config.yaml
model: "masked image model"
dataset: "aerial photos of the United States (SatlasPretrain)"
train_examples: 101725
image_size: 64
crop_scale_min: 0.5
horizontal_flip: true
translate: 0.06
method: "simmim"
mask_ratio: 0.6
loss: "l1"
arch: "convnext_v2"
isotropic: false
norm: "rmsnorm"
hidden_act: "squared_relu"
mlp_ratio: 4
inner_norm: false
moe: "soft"
num_experts: 32
moe_every: 2
expert_mlp_ratio: 0.5
slots_per_expert: 1
shared_expert: false
patch_size: [4, 4]
conv_stem: false
depths: [6, 6]
widths: [80, 160]
kernel_size: 3
residual_init: "none"
optimizer: "cautious_adamw"
learning_rate: 0.0016
beta1: 0.9
beta2: 0.999
eps: 1e-08
max_grad_norm: 1.0
max_steps: 12800
batch_size: 256
epochs: 32.2
lr_schedule: "poly"
final_lr_fraction: 0
warmup_steps: 640
weight_decay: 0.06
Rows from block 9 of a small masked image model, named by matrix and row number. Rows with one number within an expert belong to one neuron, the router's apart. Each number is 500 + 25 x the weight over its row's rms, rounded and kept within 0 to 999. All counts start at 0. Numbers have three digits each. After the name is the row's rms in percent of the matrix's.
After each expert's rows are labels from the 100 images, of 14848, where the router gives the expert most weight on average: "strongest on" is what is common among them. Only what is clearly more common there than usual is listed. The data: aerial photos of the United States (SatlasPretrain). In brackets: how many of the 100.
# router: slot weights (model.blocks.9.mlp.router.weight, 32x160), inputs 0-39
# up: expert up (model.blocks.9.mlp.up, 32x80x160), inputs 0-39
# down: expert down (model.blocks.9.mlp.down, 32x160x80, transposed), outputs 0-39

# expert 24
router.24 091:502448459487515508486478439520540492454522486495524531457508515466481483482493485520511481461529518525489456488483464534
up.0 133:545506496499462523498480462511492493508484477508495513501459513463471526501575477514506543514439531507505501528506462497
down.0 137:464518466523551503512598508519517505539492523543518494504462513497535487507484474508501516481508512506449522510472518502
up.1 064:529539482522514509464514508501465517476528495511500418501534484501573483503491532485469540504514456484482531471523502450
down.1 097:485541487497533497514523514522538493512507484507479488476483476513495496527501499499488491440509465456516496495491518494
up.2 060:477483512496473474520478501473459524448554516485518504496444512530509534510505497477532549497505422497524504497491509508
down.2 080:452496518518526508493454493483486459512504510531497535534517529509461530474483528501505474493541468493461496508441540491
up.3 110:487505495503501494546475484515502535543505540500503472542474495522464537528518474479533531544527494492489526495512460492
down.3 109:501484521464514461485521557494530481503466472503463470499499488454443476498534482504511531518470529537483504517464523539
up.4 091:515502483499461508487487457556502506502512486517525534481574486490469478507561491504563528505520531500505482499483472495
down.4 094:485480454518547527519527485488508497529525486535544509517495511459522522498496483503450514501470491516515435498497526499
up.5 091:516512540461501517545538494518495502511491509451445481490495527526519507539522489490501544522500508464527481529509493514
down.5 087:510470528475490494499471538514537523496497472508477484519557483524488474534511518485503544473479550497545526534528475506
up.6 069:481482472482514457495521465480486503555501523492465484462488474510496502520543510496490531552463495501476504492514484488
down.6 081:481490482496491567473475469476505468508509458516482470499508503506457489442507510513516525489517518493518461516468473501
strongest on: crop field (39)

# expert 9
router.9 115:469506490492538505492486496497524483490520508490494574489542489495480392498487511485499534488502474497520491497522494520
up.0 130:529496550511504497500483538488475471491515489506477529480538526552488515479490490512513537519476506503522517523493516538
down.0 126:539501541503510482547540462534547508567513480525526524497516508482527477484462553491511510521507437515470493523503482517
up.1 068:526497510489450495456487525536537522507529518461530504497465517506448535487488504497526489464482473521445489487525439498
down.1 089:463486539534498470536498512451485517493467526494525547519512485478464518494532548519491480558514485467490517519534522487
up.2 095:524535474514536479476507501516546491495475483474501527483520470565542466482459520477512467486532469494493498501513545493
down.2 088:492497534494459488516459489510490512510518505493499538494538521521495544556511519483512527488536485485486481477487509549
up.3 071:480527511561471496516490492478540493486478529488457533535461490549515545506544502529520526473514517483495514533447505494
down.3 072:557499485468538459495479540497499511520549540466478505499521497502534496475507521503530459478516525504466507475473526527
up.4 065:454498485529562431455541491508530479521439517506501492473498524484519531499491470459493465505529477501504469509515477482
down.4 073:523485465509521472511495468487491526518513493465484527487484504501509512500476488500493472493448515477524501516472523513
up.5 105:539506533488503513459500487523511498478481513473512520393545469560513500549462471477492542500541502514525507494508492498
down.5 110:532539505500469448494463535534496420530498491509527558462472484501543496451497490483520503492523533520494489491429519526
up.6 062:474463517529479453486565518495505507508514538509496515514516492514510512488521527516473514492501546536507523470541506491
down.6 075:531487465503474516517498485442470518470481487460520529509477522495538477533505475519538468512444480478478493529544481458
strongest on: building (76)

# expert 14
router.14 100:523484473534558538514506416531514520483556485516536490473465489454481480514524495524525519527470501521494494465501470495
up.0 126:506507501524516516493493456450518467500529523492491546440535476551510479547473526535508501510517511493451489538492526501
down.0 120:500475488485497518506499470506493472477515502488490484511435489458520501534523455495496512515464485459509565520491503512
up.1 162:513536488465502479524497484453486476483505510505509523570489488503468522569540464511506558525494517505501519551495549505
down.1 135:476486531471501483467517478526528522503479491505532464513506527471492487506477457507508504495477502526459485517487503530
up.2 114:499471505488490507476499465511467453516479490493489508449577511460507478484493488496546512544491475509517499507496458474
down.2 110:519460468478497506467439525500504473477510512454496511538499505557484480520518476497481499468474478488511534489568516500
up.3 117:533469511524473488501507509564507494513512476501492523473499511431514514479514499540492489493464526470457480504540504475
down.3 104:514491480483509487469555469521511487526534494515478499501493480495540430418499472511493507488551473494484457482507467484
up.4 069:480514507516490541506548512497525506519549487466505471516507501521482538535506516503472464497482507500501476449505523500
down.4 079:476522496497545494550500486493526466511485482539498502478465511443450523535482485516519506570498518496507542506515516552
up.5 099:480460483483499471454471481531510541467490477515513509489485520510480490486488489517530513479496484538536473489540485540
down.5 109:480547443519493503500554409493482520487532498480502527531492480470522533489497515521477530483458527475533479501510569473
up.6 091:498501518488505512513513498542487470506507494560485483484431521511499499462495477500500483460505537498521463455529484511
down.6 097:503523470517521489453537483482469483522488484537504506529495522515511554507526500525464527553518502461509514492501496491
strongest on: crop field (52)

# expert 1
router.1 113:511532500472523489533502549503507536519510499530482488516536535496484451520456484475503496515508509496489530487507521516
up.0 084:482492458483549511455482459557520501491497513511490475528485497493482485527526492502497480478482464478534502471508493486
down.0 085:487516514458514440504507490500520522500543503505488509471518496490526532504473512498474513505498489505474510500528508512
up.1 133:518495522494445474521495517463498494474490497498479521529506528473527479478542501502486518531527496518513476526492552533
down.1 120:461522491499507516536485510511507516523463529504463494466495548508510518466513442498476528503473475491452459531513468479
up.2 104:537506456490479514509505543488502531512487491512471476490557519534504443471508498521499523478527529483491478527469538527
down.2 110:483545486473520552468513487515501515477477500503500500503459536544519501452495508515510478462466464478464496512472496507
up.3 129:504481432508518468475478507528490525478516487544475485460559494534501496526508488498539498476474536500493472491576521504
down.3 128:484478464519480487479471498504482519466500533491513500497527495519513520506494524522541509475513485517504508496504488524
up.4 061:506483505535513502499490504519487538510499471444491519475528464494498531507509494507528473492481484478518526508499473535
down.4 080:473535493529497480541476517537540526547514477496515512521519488518509537525489485490565507465507474518509491515481528508
up.5 121:490464537499512485465470452472475452471503487525533510453525495481524471498460476509492523539465529530510474498520528523
down.5 110:518504540482489528462478547513464526520493524522454489488490526505490516496500495506524492465521530503502507484526508498
up.6 064:523487474534506466532522490487482507475496495487512485485553464513522512486481492493495501510510558445457519466480515527
down.6 078:473488479481458482494488497487506499463476482472479522483460514528520517509518531504526502483519478495446484541495499473
strongest on: crop field (31)

# expert 7
router.7 107:498531492484549490450489517479510506490511470504498532526596476468510413501509500503549507499502465516524506497485498500
up.0 087:472520474524454473521485518478526531487484483479532526505476504523495522516516570490552482458526453505548511478487454475
down.0 095:522537495511494498501509477496549445499499503480514503519542539493491483485515495500495535522514499462464525504499540478
up.1 059:498474483488472476537525485501510531490486491450536516512496495459502495512474453484504519492498479508476449484525527542
down.1 074:482476513490508470504469493451519487499497535503478490459457486515509520454516472478460476522483524519533455503550490463
up.2 126:480448531484531530482508495512490520496512529486506463504516524507483484517519505524509505488448556514541506504536485512
down.2 115:523516469447482495464467497512491526536496527507455455510510486483531500490501474480523557502458477526466484468501532550
up.3 075:518483533467517490485520536541476476473479521498491490469503508512516519480510519502515531502464497540507476455509473534
down.3 074:513530476537450505477482508515517501538520513504522495535497496538520516492498462512490488489501518484528490470537507515
up.4 086:478491510507472507521518497480520520523479517539490472502517477502512505472535511451490490470500472463529546516504479483
down.4 094:537504469539481464470528480516485503511483531488539506509506518515464478474488497527514506544537502465493481501421527515
up.5 109:467497527504475486502493494476511512497442487507506494495491444529494520551490533514486516514474477505515525512487497515
down.5 111:532553491489492520470496510497512517477489524519495518506541502516518501532538491506490476498491435506475492501494499517
up.6 058:492463546521512468526489467543536537475513528505481473507468520455507488520514492492457476522520487469524531518455483523
down.6 076:514439508500477518490484538536520501480453516488519492521486500508551507466476515472555490517520520533472475486466470495
strongest on: crop field (33)

# expert 20
router.20 087:484505503444508492483456493477524515512466491524516535541554546450508448505526494501522523516499483502481460544492487516
up.0 114:496546468490533525453513505495526499481497510498495508535529469511518462508490524450492494475530448508463483531476493495
down.0 110:495534471495502467462496499469458517519515458502523502498527501545515506495529553483525502473533483532509471487503501496
up.1 117:532536481496541503469513509511498501546495507482513456504516490499468433524467501496476507507500499496486509524506473512
down.1 111:471496454505513523491497476482496471510561539470505498525516507526555510493529502467501508508480478495502508502521542478
up.2 156:514530478540526519439511539519490510479528494508470518463560502580468448523455497490528471512522469467551497494511485530
down.2 121:483489484509506505470499472510500459509519519473491513511545559564529518484495496499503499501524516507525522523514504507
up.3 088:468485509500534494494527467460547517533489480463453483501506485457533494521503477503516532548514469508476505521497486525
down.3 099:495474516494510516497497481477459510493518515536463496535468489534502484477514494494508511479539470488542485510536513473
up.4 096:496446548497506480477504455493486481529479503493491532523437493489501484518521504495490494472518503526527489515520495512
down.4 100:508530508487507490451515493536501479481472497447504467517477500528505504507525519482518481483518493480462549447499528505
up.5 121:500495543502528491502476496473523491573476524518476519552491470484478515510502517505535442449526517455484498523474519497
down.5 102:489547500504467503491565546524504520495486518524512490463493509486502531520482505476460470507475529496471529515466527497
up.6 089:463499556503521505514480488478493480517506535479521492478530470469511445531494496558469508450532501474521493517512464527
down.6 095:547482499517488526479502497511511512484522550483476526529481477529480509519520473536500460524480533539512514483447505527
strongest on: crop field (28)

# expert 21
router.21 102:511464479473563504466471517470502493490506536480483515510561504459506493481507483524543462536489474493451505486491475485
up.0 149:572515493492444538498525526505542492504527494503480528522544487560493481478481472492516507481569506490472498470462519523
down.0 128:474503531497531476506520514450510510508487514524497506481479530513488545505469498517508487528523528526504492536489526484
up.1 107:497500561511481481446473556547494521495496475496563499497532490500490434556506484507502536474492515488520519498472448508
down.1 100:578497528503514520522521466511512518511452480495531514526468458490516493510529528523499508520515530499549468454443505518
up.2 116:486488502470526460479486475474469485496494512523548501472464541508479511497531507521555504468460499520520494532541497541
down.2 120:515491571502497448451514448501495446522490512504502486463546522497528431464504507518508487491499475510470532516505527492
up.3 065:502486500518548474485500525521521535497514525498460484480467482484492487496497520457547501522485479489472505494496480539
down.3 084:525501459549444511486468502514497507499495461536559481491501486488466472456463516509504526442535541494500477523511478496
up.4 131:499464491470562491449486545476464505486506503498468489510489527476507510502529527551530488505477524497498510517564446511
down.4 139:504497495472474499505481499480497451515526490492502480467498552486529472471483476479511480507499466503499497500528525469
up.5 061:483520530485497491520501501471529523470477452496496479458493507489493499494483468523530507540507534526490492512520531477
down.5 076:512509531493529469530519475530487507468488534476499481488542518524479448498500525466554496515479520481545533488513497505
up.6 132:489537501497509483476495543500517505536504491517508485516429499501480491492519522522525492484496448494461512495537482528
down.6 120:516539522504483477441485503499494470554500478517503497495485538520483498485492524499541524522522513466522558515531513465
strongest on: crop field (34)

# expert 8
router.8 092:512445464508514536520532454510494482468517493503513514455556494474514488523523503507508494526519509501446507458489447459
up.0 094:506489497513497498529506495522524494543524494484479490494542489553502501466477529465523494494558475508529447459515516497
down.0 090:524522524512519481502506490475493492518534513491522492523513525523454502496479521479469474473515529546499493482502568484
up.1 060:484465494511509499536478529498547506486523480485486547496515495477482479484522484555476543532471517510532480481479522522
down.1 076:473470513524440477494464507512489520483549525527486503513512454529493513561482514499504495492528466481495524455505484503
up.2 106:519507489498476494511488461494483491501500509519542494495490515462508453504487511462457514524531501501450531502539470495
down.2 107:505513505483460497445497501522483509497463502495509509544527510488467470480470499559464491511496483491530482523530476465
up.3 091:522499493495495529493464493498468476508505514473495523536509491443518533442532522496484523494485508497441516515511486520
down.3 096:505485460498505513467526506471503512540508503514459493471477500517462482457530476470519499521540537501477516525485487512
up.4 085:506471513494480531553504539463469504508495481526517528458525495530535511514468505529510492484492529520549488496509509473
down.4 091:549501500523501469450536495497522467491483501510496475502481493476487500507497491486523518572518497454516512466513518467
up.5 158:503487500489495492470481463518480488504461500503494506476530493535495493480508490473555530502501534506505505530477541534
down.5 132:472504458510495508577482502459546517514466524493516497520429504480493496522504477489493519519551433491473518538436479514
up.6 061:538504490534496498465507503476501496509514477509506457497463477504537500485536488553487480468512492473495541471538498456
down.6 081:537486518505483498512504499497509466497467478511489523534558477507510485505515484502503492548519514505512497496500528509
strongest on: crop field (53)