From a checkpoint of a small masked image model: activation squared_relu, depths [6, 6].
Rows from block 4 of a small masked image model, named by matrix and row number. Rows with one number belong to one neuron. Each number is 200 + 30 x the weight over its row's rms, rounded and kept within 0 to 999. All counts start at 0. After the name is the row's rms in percent of the matrix's.
Before each neuron's rows are labels from the 100 images, of 14848, where the neuron reaches its highest value: "lies over" is the class under the peak. Only what is clearly more common there than usual is listed. The data: aerial photos of the United States (SatlasPretrain).
# fc1: MLP up (model.blocks.4.mlp.fc1.weight, 320x80), inputs 0-79
# fc2: MLP down (model.blocks.4.mlp.fc2.weight, 80x320, transposed), outputs 0-79

lies over: crop field
fc1.85,097,180,208,215,224,206,208,152,167,185,231,219,238,214,149,204,219,242,162,229,186,210,210,232,185,202,205,235,215,183,167,174,195,204,178,214,215,196,216,165,137,184,202,272,230,179,229,195,131,252,208,208,203,139,241,212,221,170,207,213,212,197,172,201,227,177,228,211,201,228,191,237,122,173,192,227,218,168,190,122,252
fc2.85,082,207,172,207,194,243,168,156,215,149,203,237,150,192,186,236,207,139,184,179,178,230,222,225,199,201,182,221,143,183,167,151,172,179,201,144,183,254,203,165,225,197,218,221,226,219,186,195,171,177,223,189,171,218,223,233,254,177,209,218,210,200,214,164,257,228,198,209,229,217,184,120,214,196,213,247,176,228,136,171,229

lies over: building
fc1.17,095,228,172,175,231,232,186,186,199,197,205,189,203,175,237,150,218,239,236,210,178,174,211,223,182,201,201,180,260,183,169,218,157,129,187,155,200,219,194,278,170,226,206,173,193,219,202,158,220,182,212,276,165,228,228,241,249,204,238,193,197,215,177,194,179,236,206,199,187,220,157,286,183,199,178,200,223,183,225,222,243
fc2.17,104,211,238,129,185,223,194,201,171,197,232,232,210,233,156,206,223,249,179,179,172,167,204,165,212,178,200,234,199,241,215,237,178,191,192,161,154,148,232,222,239,137,177,210,174,254,203,200,218,213,239,218,165,196,153,182,171,173,195,202,201,182,164,209,160,157,205,190,185,213,240,199,213,242,192,161,284,188,190,151,211

lies over: crop field
fc1.226,114,218,180,189,197,201,156,212,234,185,200,198,150,189,136,238,247,245,218,210,207,183,131,217,170,268,237,158,209,183,159,208,174,251,212,156,204,238,192,205,199,186,214,234,191,156,178,184,206,209,247,230,218,149,216,192,233,226,236,256,224,199,188,171,205,243,255,169,223,212,230,165,222,250,214,216,185,181,214,186,196
fc2.226,092,178,129,211,167,209,227,199,204,159,243,183,149,170,207,197,203,84,210,218,200,148,193,184,192,215,187,190,238,181,177,149,226,216,211,223,198,187,285,175,224,225,179,202,237,207,184,166,168,197,221,201,167,186,185,199,258,213,225,186,210,154,204,192,280,204,192,189,217,217,195,197,173,158,209,182,203,186,202,196,176

lies over: crop field
fc1.258,090,161,177,166,204,196,180,219,219,199,177,165,130,205,243,197,179,210,159,253,160,131,195,143,204,217,146,192,160,128,157,237,252,203,205,211,172,233,215,263,218,206,173,232,225,172,161,215,209,201,209,158,201,154,231,184,222,191,239,224,197,245,238,202,209,224,217,189,200,236,210,203,220,190,196,236,179,185,201,203,228
fc2.258,089,208,208,181,215,204,182,248,187,206,215,198,174,172,219,199,238,92,207,185,191,185,196,182,218,207,238,221,202,164,226,170,240,176,165,200,180,177,203,139,195,235,254,248,219,220,221,172,193,218,211,176,184,199,215,198,264,234,183,191,235,149,181,179,259,210,131,170,160,163,209,244,215,205,238,248,219,198,208,193,211

lies over: building
fc1.179,094,216,207,217,209,237,171,165,245,184,207,173,194,203,294,208,164,182,185,235,212,131,172,223,167,229,197,215,190,185,227,208,193,183,203,147,165,195,204,207,197,249,265,182,230,224,237,213,228,196,185,200,261,218,161,235,181,217,193,206,214,222,222,191,207,237,217,175,181,216,180,135,218,166,225,215,198,294,201,183,190
fc2.179,104,191,209,189,200,204,205,230,228,210,183,226,165,227,162,186,159,140,180,232,179,198,178,197,197,202,160,230,244,197,155,239,165,222,226,214,177,220,232,194,218,197,230,201,231,207,219,214,235,257,238,257,248,236,196,215,282,189,204,226,182,229,127,162,167,135,199,143,184,180,190,196,207,253,211,195,221,182,225,205,196

lies over: building
fc1.288,090,192,191,218,196,156,167,117,163,236,188,156,177,225,174,193,215,179,186,199,187,179,175,154,171,210,234,224,148,248,165,218,179,160,203,185,222,190,235,269,140,244,212,182,234,149,206,173,197,187,199,208,216,221,224,179,223,222,224,198,216,235,242,196,192,171,203,191,193,234,250,190,239,231,236,226,250,206,223,153,174
fc2.288,090,200,168,193,220,168,214,248,213,219,149,230,148,229,199,193,150,132,164,197,221,240,259,208,176,204,184,161,190,228,195,246,263,176,223,228,218,213,189,228,212,150,179,181,194,192,176,234,165,166,168,217,237,188,201,178,163,174,186,215,215,177,151,221,254,194,243,225,196,182,170,178,142,199,168,210,196,168,184,146,190

lies over: crop field
fc1.92,090,162,179,133,182,147,191,154,189,125,213,194,203,153,203,219,239,202,176,210,170,195,177,244,215,134,213,196,191,213,185,256,203,182,226,185,234,179,234,164,191,249,147,210,225,192,214,193,238,220,229,205,205,187,222,165,187,236,161,202,259,159,190,162,215,209,172,225,223,199,192,203,176,235,221,195,196,153,185,134,211
fc2.92,096,210,211,248,178,195,249,197,231,239,211,196,176,216,216,211,201,196,196,186,204,235,177,193,218,133,196,219,209,170,216,145,246,228,208,220,175,214,273,199,224,197,159,247,251,218,263,251,170,200,226,244,190,199,191,237,196,184,204,237,203,191,241,199,264,217,231,203,180,200,190,248,196,131,153,222,173,213,244,179,213

lies over: building
fc1.12,089,228,166,235,196,215,223,220,206,204,217,154,230,202,217,201,210,206,162,140,208,182,195,224,189,237,213,266,161,199,210,237,214,233,192,193,225,194,240,204,191,171,235,166,171,149,217,234,180,169,160,191,206,236,225,160,204,182,226,241,169,238,114,215,233,180,204,189,220,247,233,216,174,233,166,202,182,281,197,238,226
fc2.12,087,185,237,225,207,186,235,192,201,184,159,183,223,159,261,190,216,175,193,246,201,194,213,231,260,191,176,199,168,226,232,149,164,214,238,229,189,225,197,180,203,107,214,298,188,196,220,220,191,145,188,174,175,187,180,198,195,238,214,199,197,186,221,204,189,219,261,212,225,167,203,169,211,197,225,156,187,205,226,255,231

lies over: building
fc1.181,091,168,232,219,237,185,168,213,188,191,220,155,245,213,188,153,224,241,248,225,171,249,177,166,184,213,244,188,162,192,246,179,197,192,174,222,165,198,227,205,182,295,168,195,167,124,199,214,174,236,183,200,225,209,200,216,207,248,192,186,236,231,147,203,187,183,219,230,198,176,174,226,150,206,216,251,170,213,230,214,196
fc2.181,100,165,223,173,165,213,141,104,240,179,186,256,205,197,199,224,222,195,156,198,224,232,201,170,188,201,175,178,212,212,164,203,187,224,199,179,196,171,236,233,186,172,197,165,204,175,192,255,150,188,240,195,189,241,255,216,218,230,222,234,211,169,166,224,210,259,242,211,251,156,173,208,177,196,204,190,224,252,224,175,217

lies over: building
fc1.212,097,243,209,261,136,152,242,194,216,221,197,241,178,117,163,173,191,200,150,209,166,217,217,195,200,172,213,233,196,279,220,246,177,187,171,233,190,223,219,195,175,209,172,197,194,179,195,174,188,188,218,143,208,233,216,208,157,219,172,223,216,218,164,219,221,157,183,212,236,193,226,245,238,199,200,187,150,208,218,235,165
fc2.212,102,168,221,149,225,209,215,212,214,178,203,182,193,265,197,176,233,214,204,252,188,166,183,186,160,251,135,181,215,195,189,238,210,223,247,206,224,191,191,238,241,178,165,221,174,184,131,211,161,215,209,158,201,175,199,216,245,201,178,189,198,167,195,227,231,188,234,206,195,176,140,147,148,172,158,200,173,232,241,233,158

lies over: building
fc1.15,095,198,175,166,227,215,203,176,198,216,181,199,218,242,206,211,218,212,232,105,181,241,175,223,205,197,173,214,226,236,153,183,173,190,239,203,230,170,246,156,179,238,155,153,225,224,195,222,246,212,138,162,159,255,211,222,171,206,229,224,223,158,166,213,208,170,251,254,179,191,147,180,207,174,179,197,194,212,197,205,181
fc2.15,096,219,205,214,227,197,163,228,238,176,201,183,214,264,209,182,219,224,213,215,227,164,231,184,181,211,168,187,205,170,224,185,188,203,160,143,177,203,191,167,164,201,158,242,202,193,249,274,186,244,171,227,216,254,184,171,203,200,214,161,255,200,235,167,189,251,176,164,228,158,206,126,191,208,245,236,181,194,178,215,240

lies over: building
fc1.136,114,210,211,198,203,208,164,250,138,177,200,188,210,224,190,203,228,193,199,235,253,123,142,210,173,239,186,181,212,227,207,247,181,163,140,176,217,200,197,272,195,189,235,164,192,213,237,199,236,160,199,182,193,135,162,195,194,216,248,199,253,218,174,186,161,208,219,196,199,222,200,178,218,226,223,207,161,233,200,155,156
fc2.136,112,219,194,198,198,194,226,172,203,220,170,248,169,197,229,205,178,132,209,226,181,213,218,174,112,200,170,211,193,223,163,201,217,190,195,282,210,157,232,265,209,197,166,220,228,174,150,217,207,225,207,222,199,161,205,196,216,196,199,204,152,200,147,218,250,191,155,191,176,202,202,245,208,159,119,186,239,184,198,195,214

lies over: building
fc1.176,088,213,185,232,190,193,207,198,214,191,169,210,197,239,179,241,172,221,206,145,163,164,155,229,171,183,179,208,217,191,142,267,219,184,240,189,194,219,214,165,179,279,142,204,214,151,203,174,213,157,139,215,185,200,246,188,247,196,143,190,226,159,230,148,182,168,144,203,182,158,192,207,177,195,208,185,205,221,214,193,192
fc2.176,082,180,209,203,235,225,200,240,291,168,229,223,196,236,219,195,164,174,213,152,212,218,138,203,201,211,155,191,163,234,219,174,169,233,181,170,198,243,190,242,226,160,219,217,192,226,160,180,206,149,160,179,170,243,218,200,195,199,210,215,173,208,259,204,212,214,208,160,187,212,187,247,212,177,158,155,169,258,153,219,216

lies over: building
fc1.273,109,174,236,199,183,194,184,256,221,166,150,256,235,238,216,187,203,240,231,214,235,152,115,160,172,213,193,199,199,252,171,284,178,182,193,224,262,229,177,213,211,198,195,180,225,214,235,234,190,176,170,263,194,145,201,188,205,225,223,187,167,196,206,222,173,210,208,216,211,171,185,199,200,195,228,197,207,243,224,170,188
fc2.273,114,207,171,168,235,172,212,148,197,211,188,261,144,190,257,218,152,111,210,195,180,209,205,218,148,230,240,238,167,235,169,243,226,217,198,198,230,204,212,209,180,211,235,213,213,221,194,164,215,209,258,245,199,216,217,256,205,167,205,183,192,205,214,183,218,163,200,223,182,205,215,211,215,129,162,218,185,161,158,182,188

lies over: building
fc1.67,127,187,169,212,276,183,194,181,195,186,235,240,208,166,196,181,203,201,273,196,220,162,128,241,152,201,215,124,160,211,165,224,192,192,132,207,223,202,200,194,172,236,250,198,163,219,208,195,204,229,214,219,225,199,184,208,195,213,239,181,244,244,219,201,153,228,187,182,195,153,229,238,207,233,200,214,166,214,208,236,162
fc2.67,123,178,233,168,208,214,221,242,234,214,189,133,196,242,183,214,198,262,185,172,207,182,172,186,254,176,214,226,213,207,154,214,273,166,231,182,189,178,197,217,193,226,211,217,170,209,224,228,208,185,213,219,189,194,202,182,178,180,243,261,248,244,231,195,152,157,202,234,135,248,247,196,171,171,230,189,193,156,190,173,229

lies over: building
fc1.59,091,211,199,191,212,208,226,197,174,178,202,206,233,181,183,161,208,215,124,221,207,189,185,185,222,175,238,137,220,198,235,205,155,163,244,198,189,196,156,247,209,257,150,240,185,174,243,152,179,202,196,156,213,182,203,164,193,254,200,163,239,269,215,195,174,241,209,172,185,231,224,266,231,208,182,194,170,249,199,209,187
fc2.59,096,171,239,208,191,214,205,215,148,210,145,246,159,248,202,234,176,230,199,225,217,224,221,216,180,186,188,186,175,212,156,234,221,191,240,227,221,179,191,216,183,201,174,187,186,164,153,165,168,235,243,209,163,202,231,190,213,220,181,181,193,160,177,226,132,205,173,289,177,173,194,245,162,201,218,130,239,212,160,194,194

lies over: crop field
fc1.210,094,207,212,219,184,164,156,211,256,222,154,169,219,223,238,254,159,199,245,221,195,114,214,167,242,204,220,178,236,235,183,204,200,186,209,198,216,213,194,222,220,169,209,203,214,154,178,230,210,156,180,216,244,215,169,214,229,204,229,244,210,153,192,204,166,229,227,200,215,150,241,164,237,214,197,146,171,152,158,163,203
fc2.210,094,181,173,161,194,245,166,192,191,193,218,175,228,213,188,169,218,97,225,264,208,205,199,199,125,167,246,161,240,197,161,210,189,198,204,210,180,202,213,229,213,235,197,165,239,194,195,165,161,254,165,204,226,165,229,178,215,239,223,166,233,180,216,190,203,193,170,187,202,167,205,242,183,174,188,203,234,161,151,209,242

lies over: building
fc1.297,094,197,124,210,228,171,187,254,208,203,243,223,173,231,213,191,180,184,162,170,165,204,182,145,190,213,197,198,246,207,135,218,190,161,131,192,181,223,165,203,196,164,193,162,189,189,148,205,208,222,177,162,199,190,214,185,236,228,191,170,212,212,195,116,253,218,160,257,179,204,197,185,236,214,205,177,194,223,158,225,232
fc2.297,110,184,260,160,176,236,190,204,202,191,194,191,253,246,226,178,245,203,199,185,206,220,282,163,223,219,199,180,222,210,200,202,202,217,230,212,219,202,227,139,169,184,204,192,152,208,233,188,188,258,148,189,217,155,201,130,243,238,179,164,229,206,175,194,138,201,191,207,231,187,208,170,250,200,242,241,195,201,231,237,204

lies over: crop field
fc1.73,105,170,208,222,194,194,134,212,211,174,214,161,200,148,204,189,232,221,205,233,211,130,186,216,187,238,207,148,172,202,167,169,206,208,200,168,211,167,245,241,162,141,208,156,200,218,220,152,200,210,262,206,188,184,213,207,240,215,220,207,229,242,202,196,252,228,236,196,232,206,213,167,180,254,175,194,145,251,151,174,206
fc2.73,094,180,177,251,166,189,194,258,192,175,208,156,151,188,170,236,179,146,177,186,163,191,198,243,258,165,180,220,234,234,177,178,140,219,219,172,176,181,191,212,223,233,211,225,222,203,159,171,147,204,198,194,195,213,173,196,197,197,258,231,193,150,212,218,292,233,211,218,182,214,236,161,227,178,203,181,225,180,233,196,218

lies over: crop field
fc1.274,097,198,225,166,183,230,245,198,175,224,214,164,238,190,224,198,172,241,214,177,186,197,153,177,200,190,258,178,183,161,266,173,210,227,191,207,212,243,219,184,149,102,195,215,185,162,248,213,215,260,231,215,237,145,235,178,186,186,192,183,149,225,212,227,189,249,254,202,219,219,202,193,212,201,236,206,166,188,202,202,189
fc2.274,093,250,177,175,185,221,253,181,187,160,215,225,231,233,206,190,162,249,165,214,193,200,248,228,211,208,118,196,179,219,210,194,214,169,228,178,165,207,172,194,212,216,210,252,226,230,166,228,238,226,273,212,233,249,188,207,214,215,236,200,212,203,179,225,193,213,263,134,192,183,186,186,151,192,161,215,208,216,184,141,222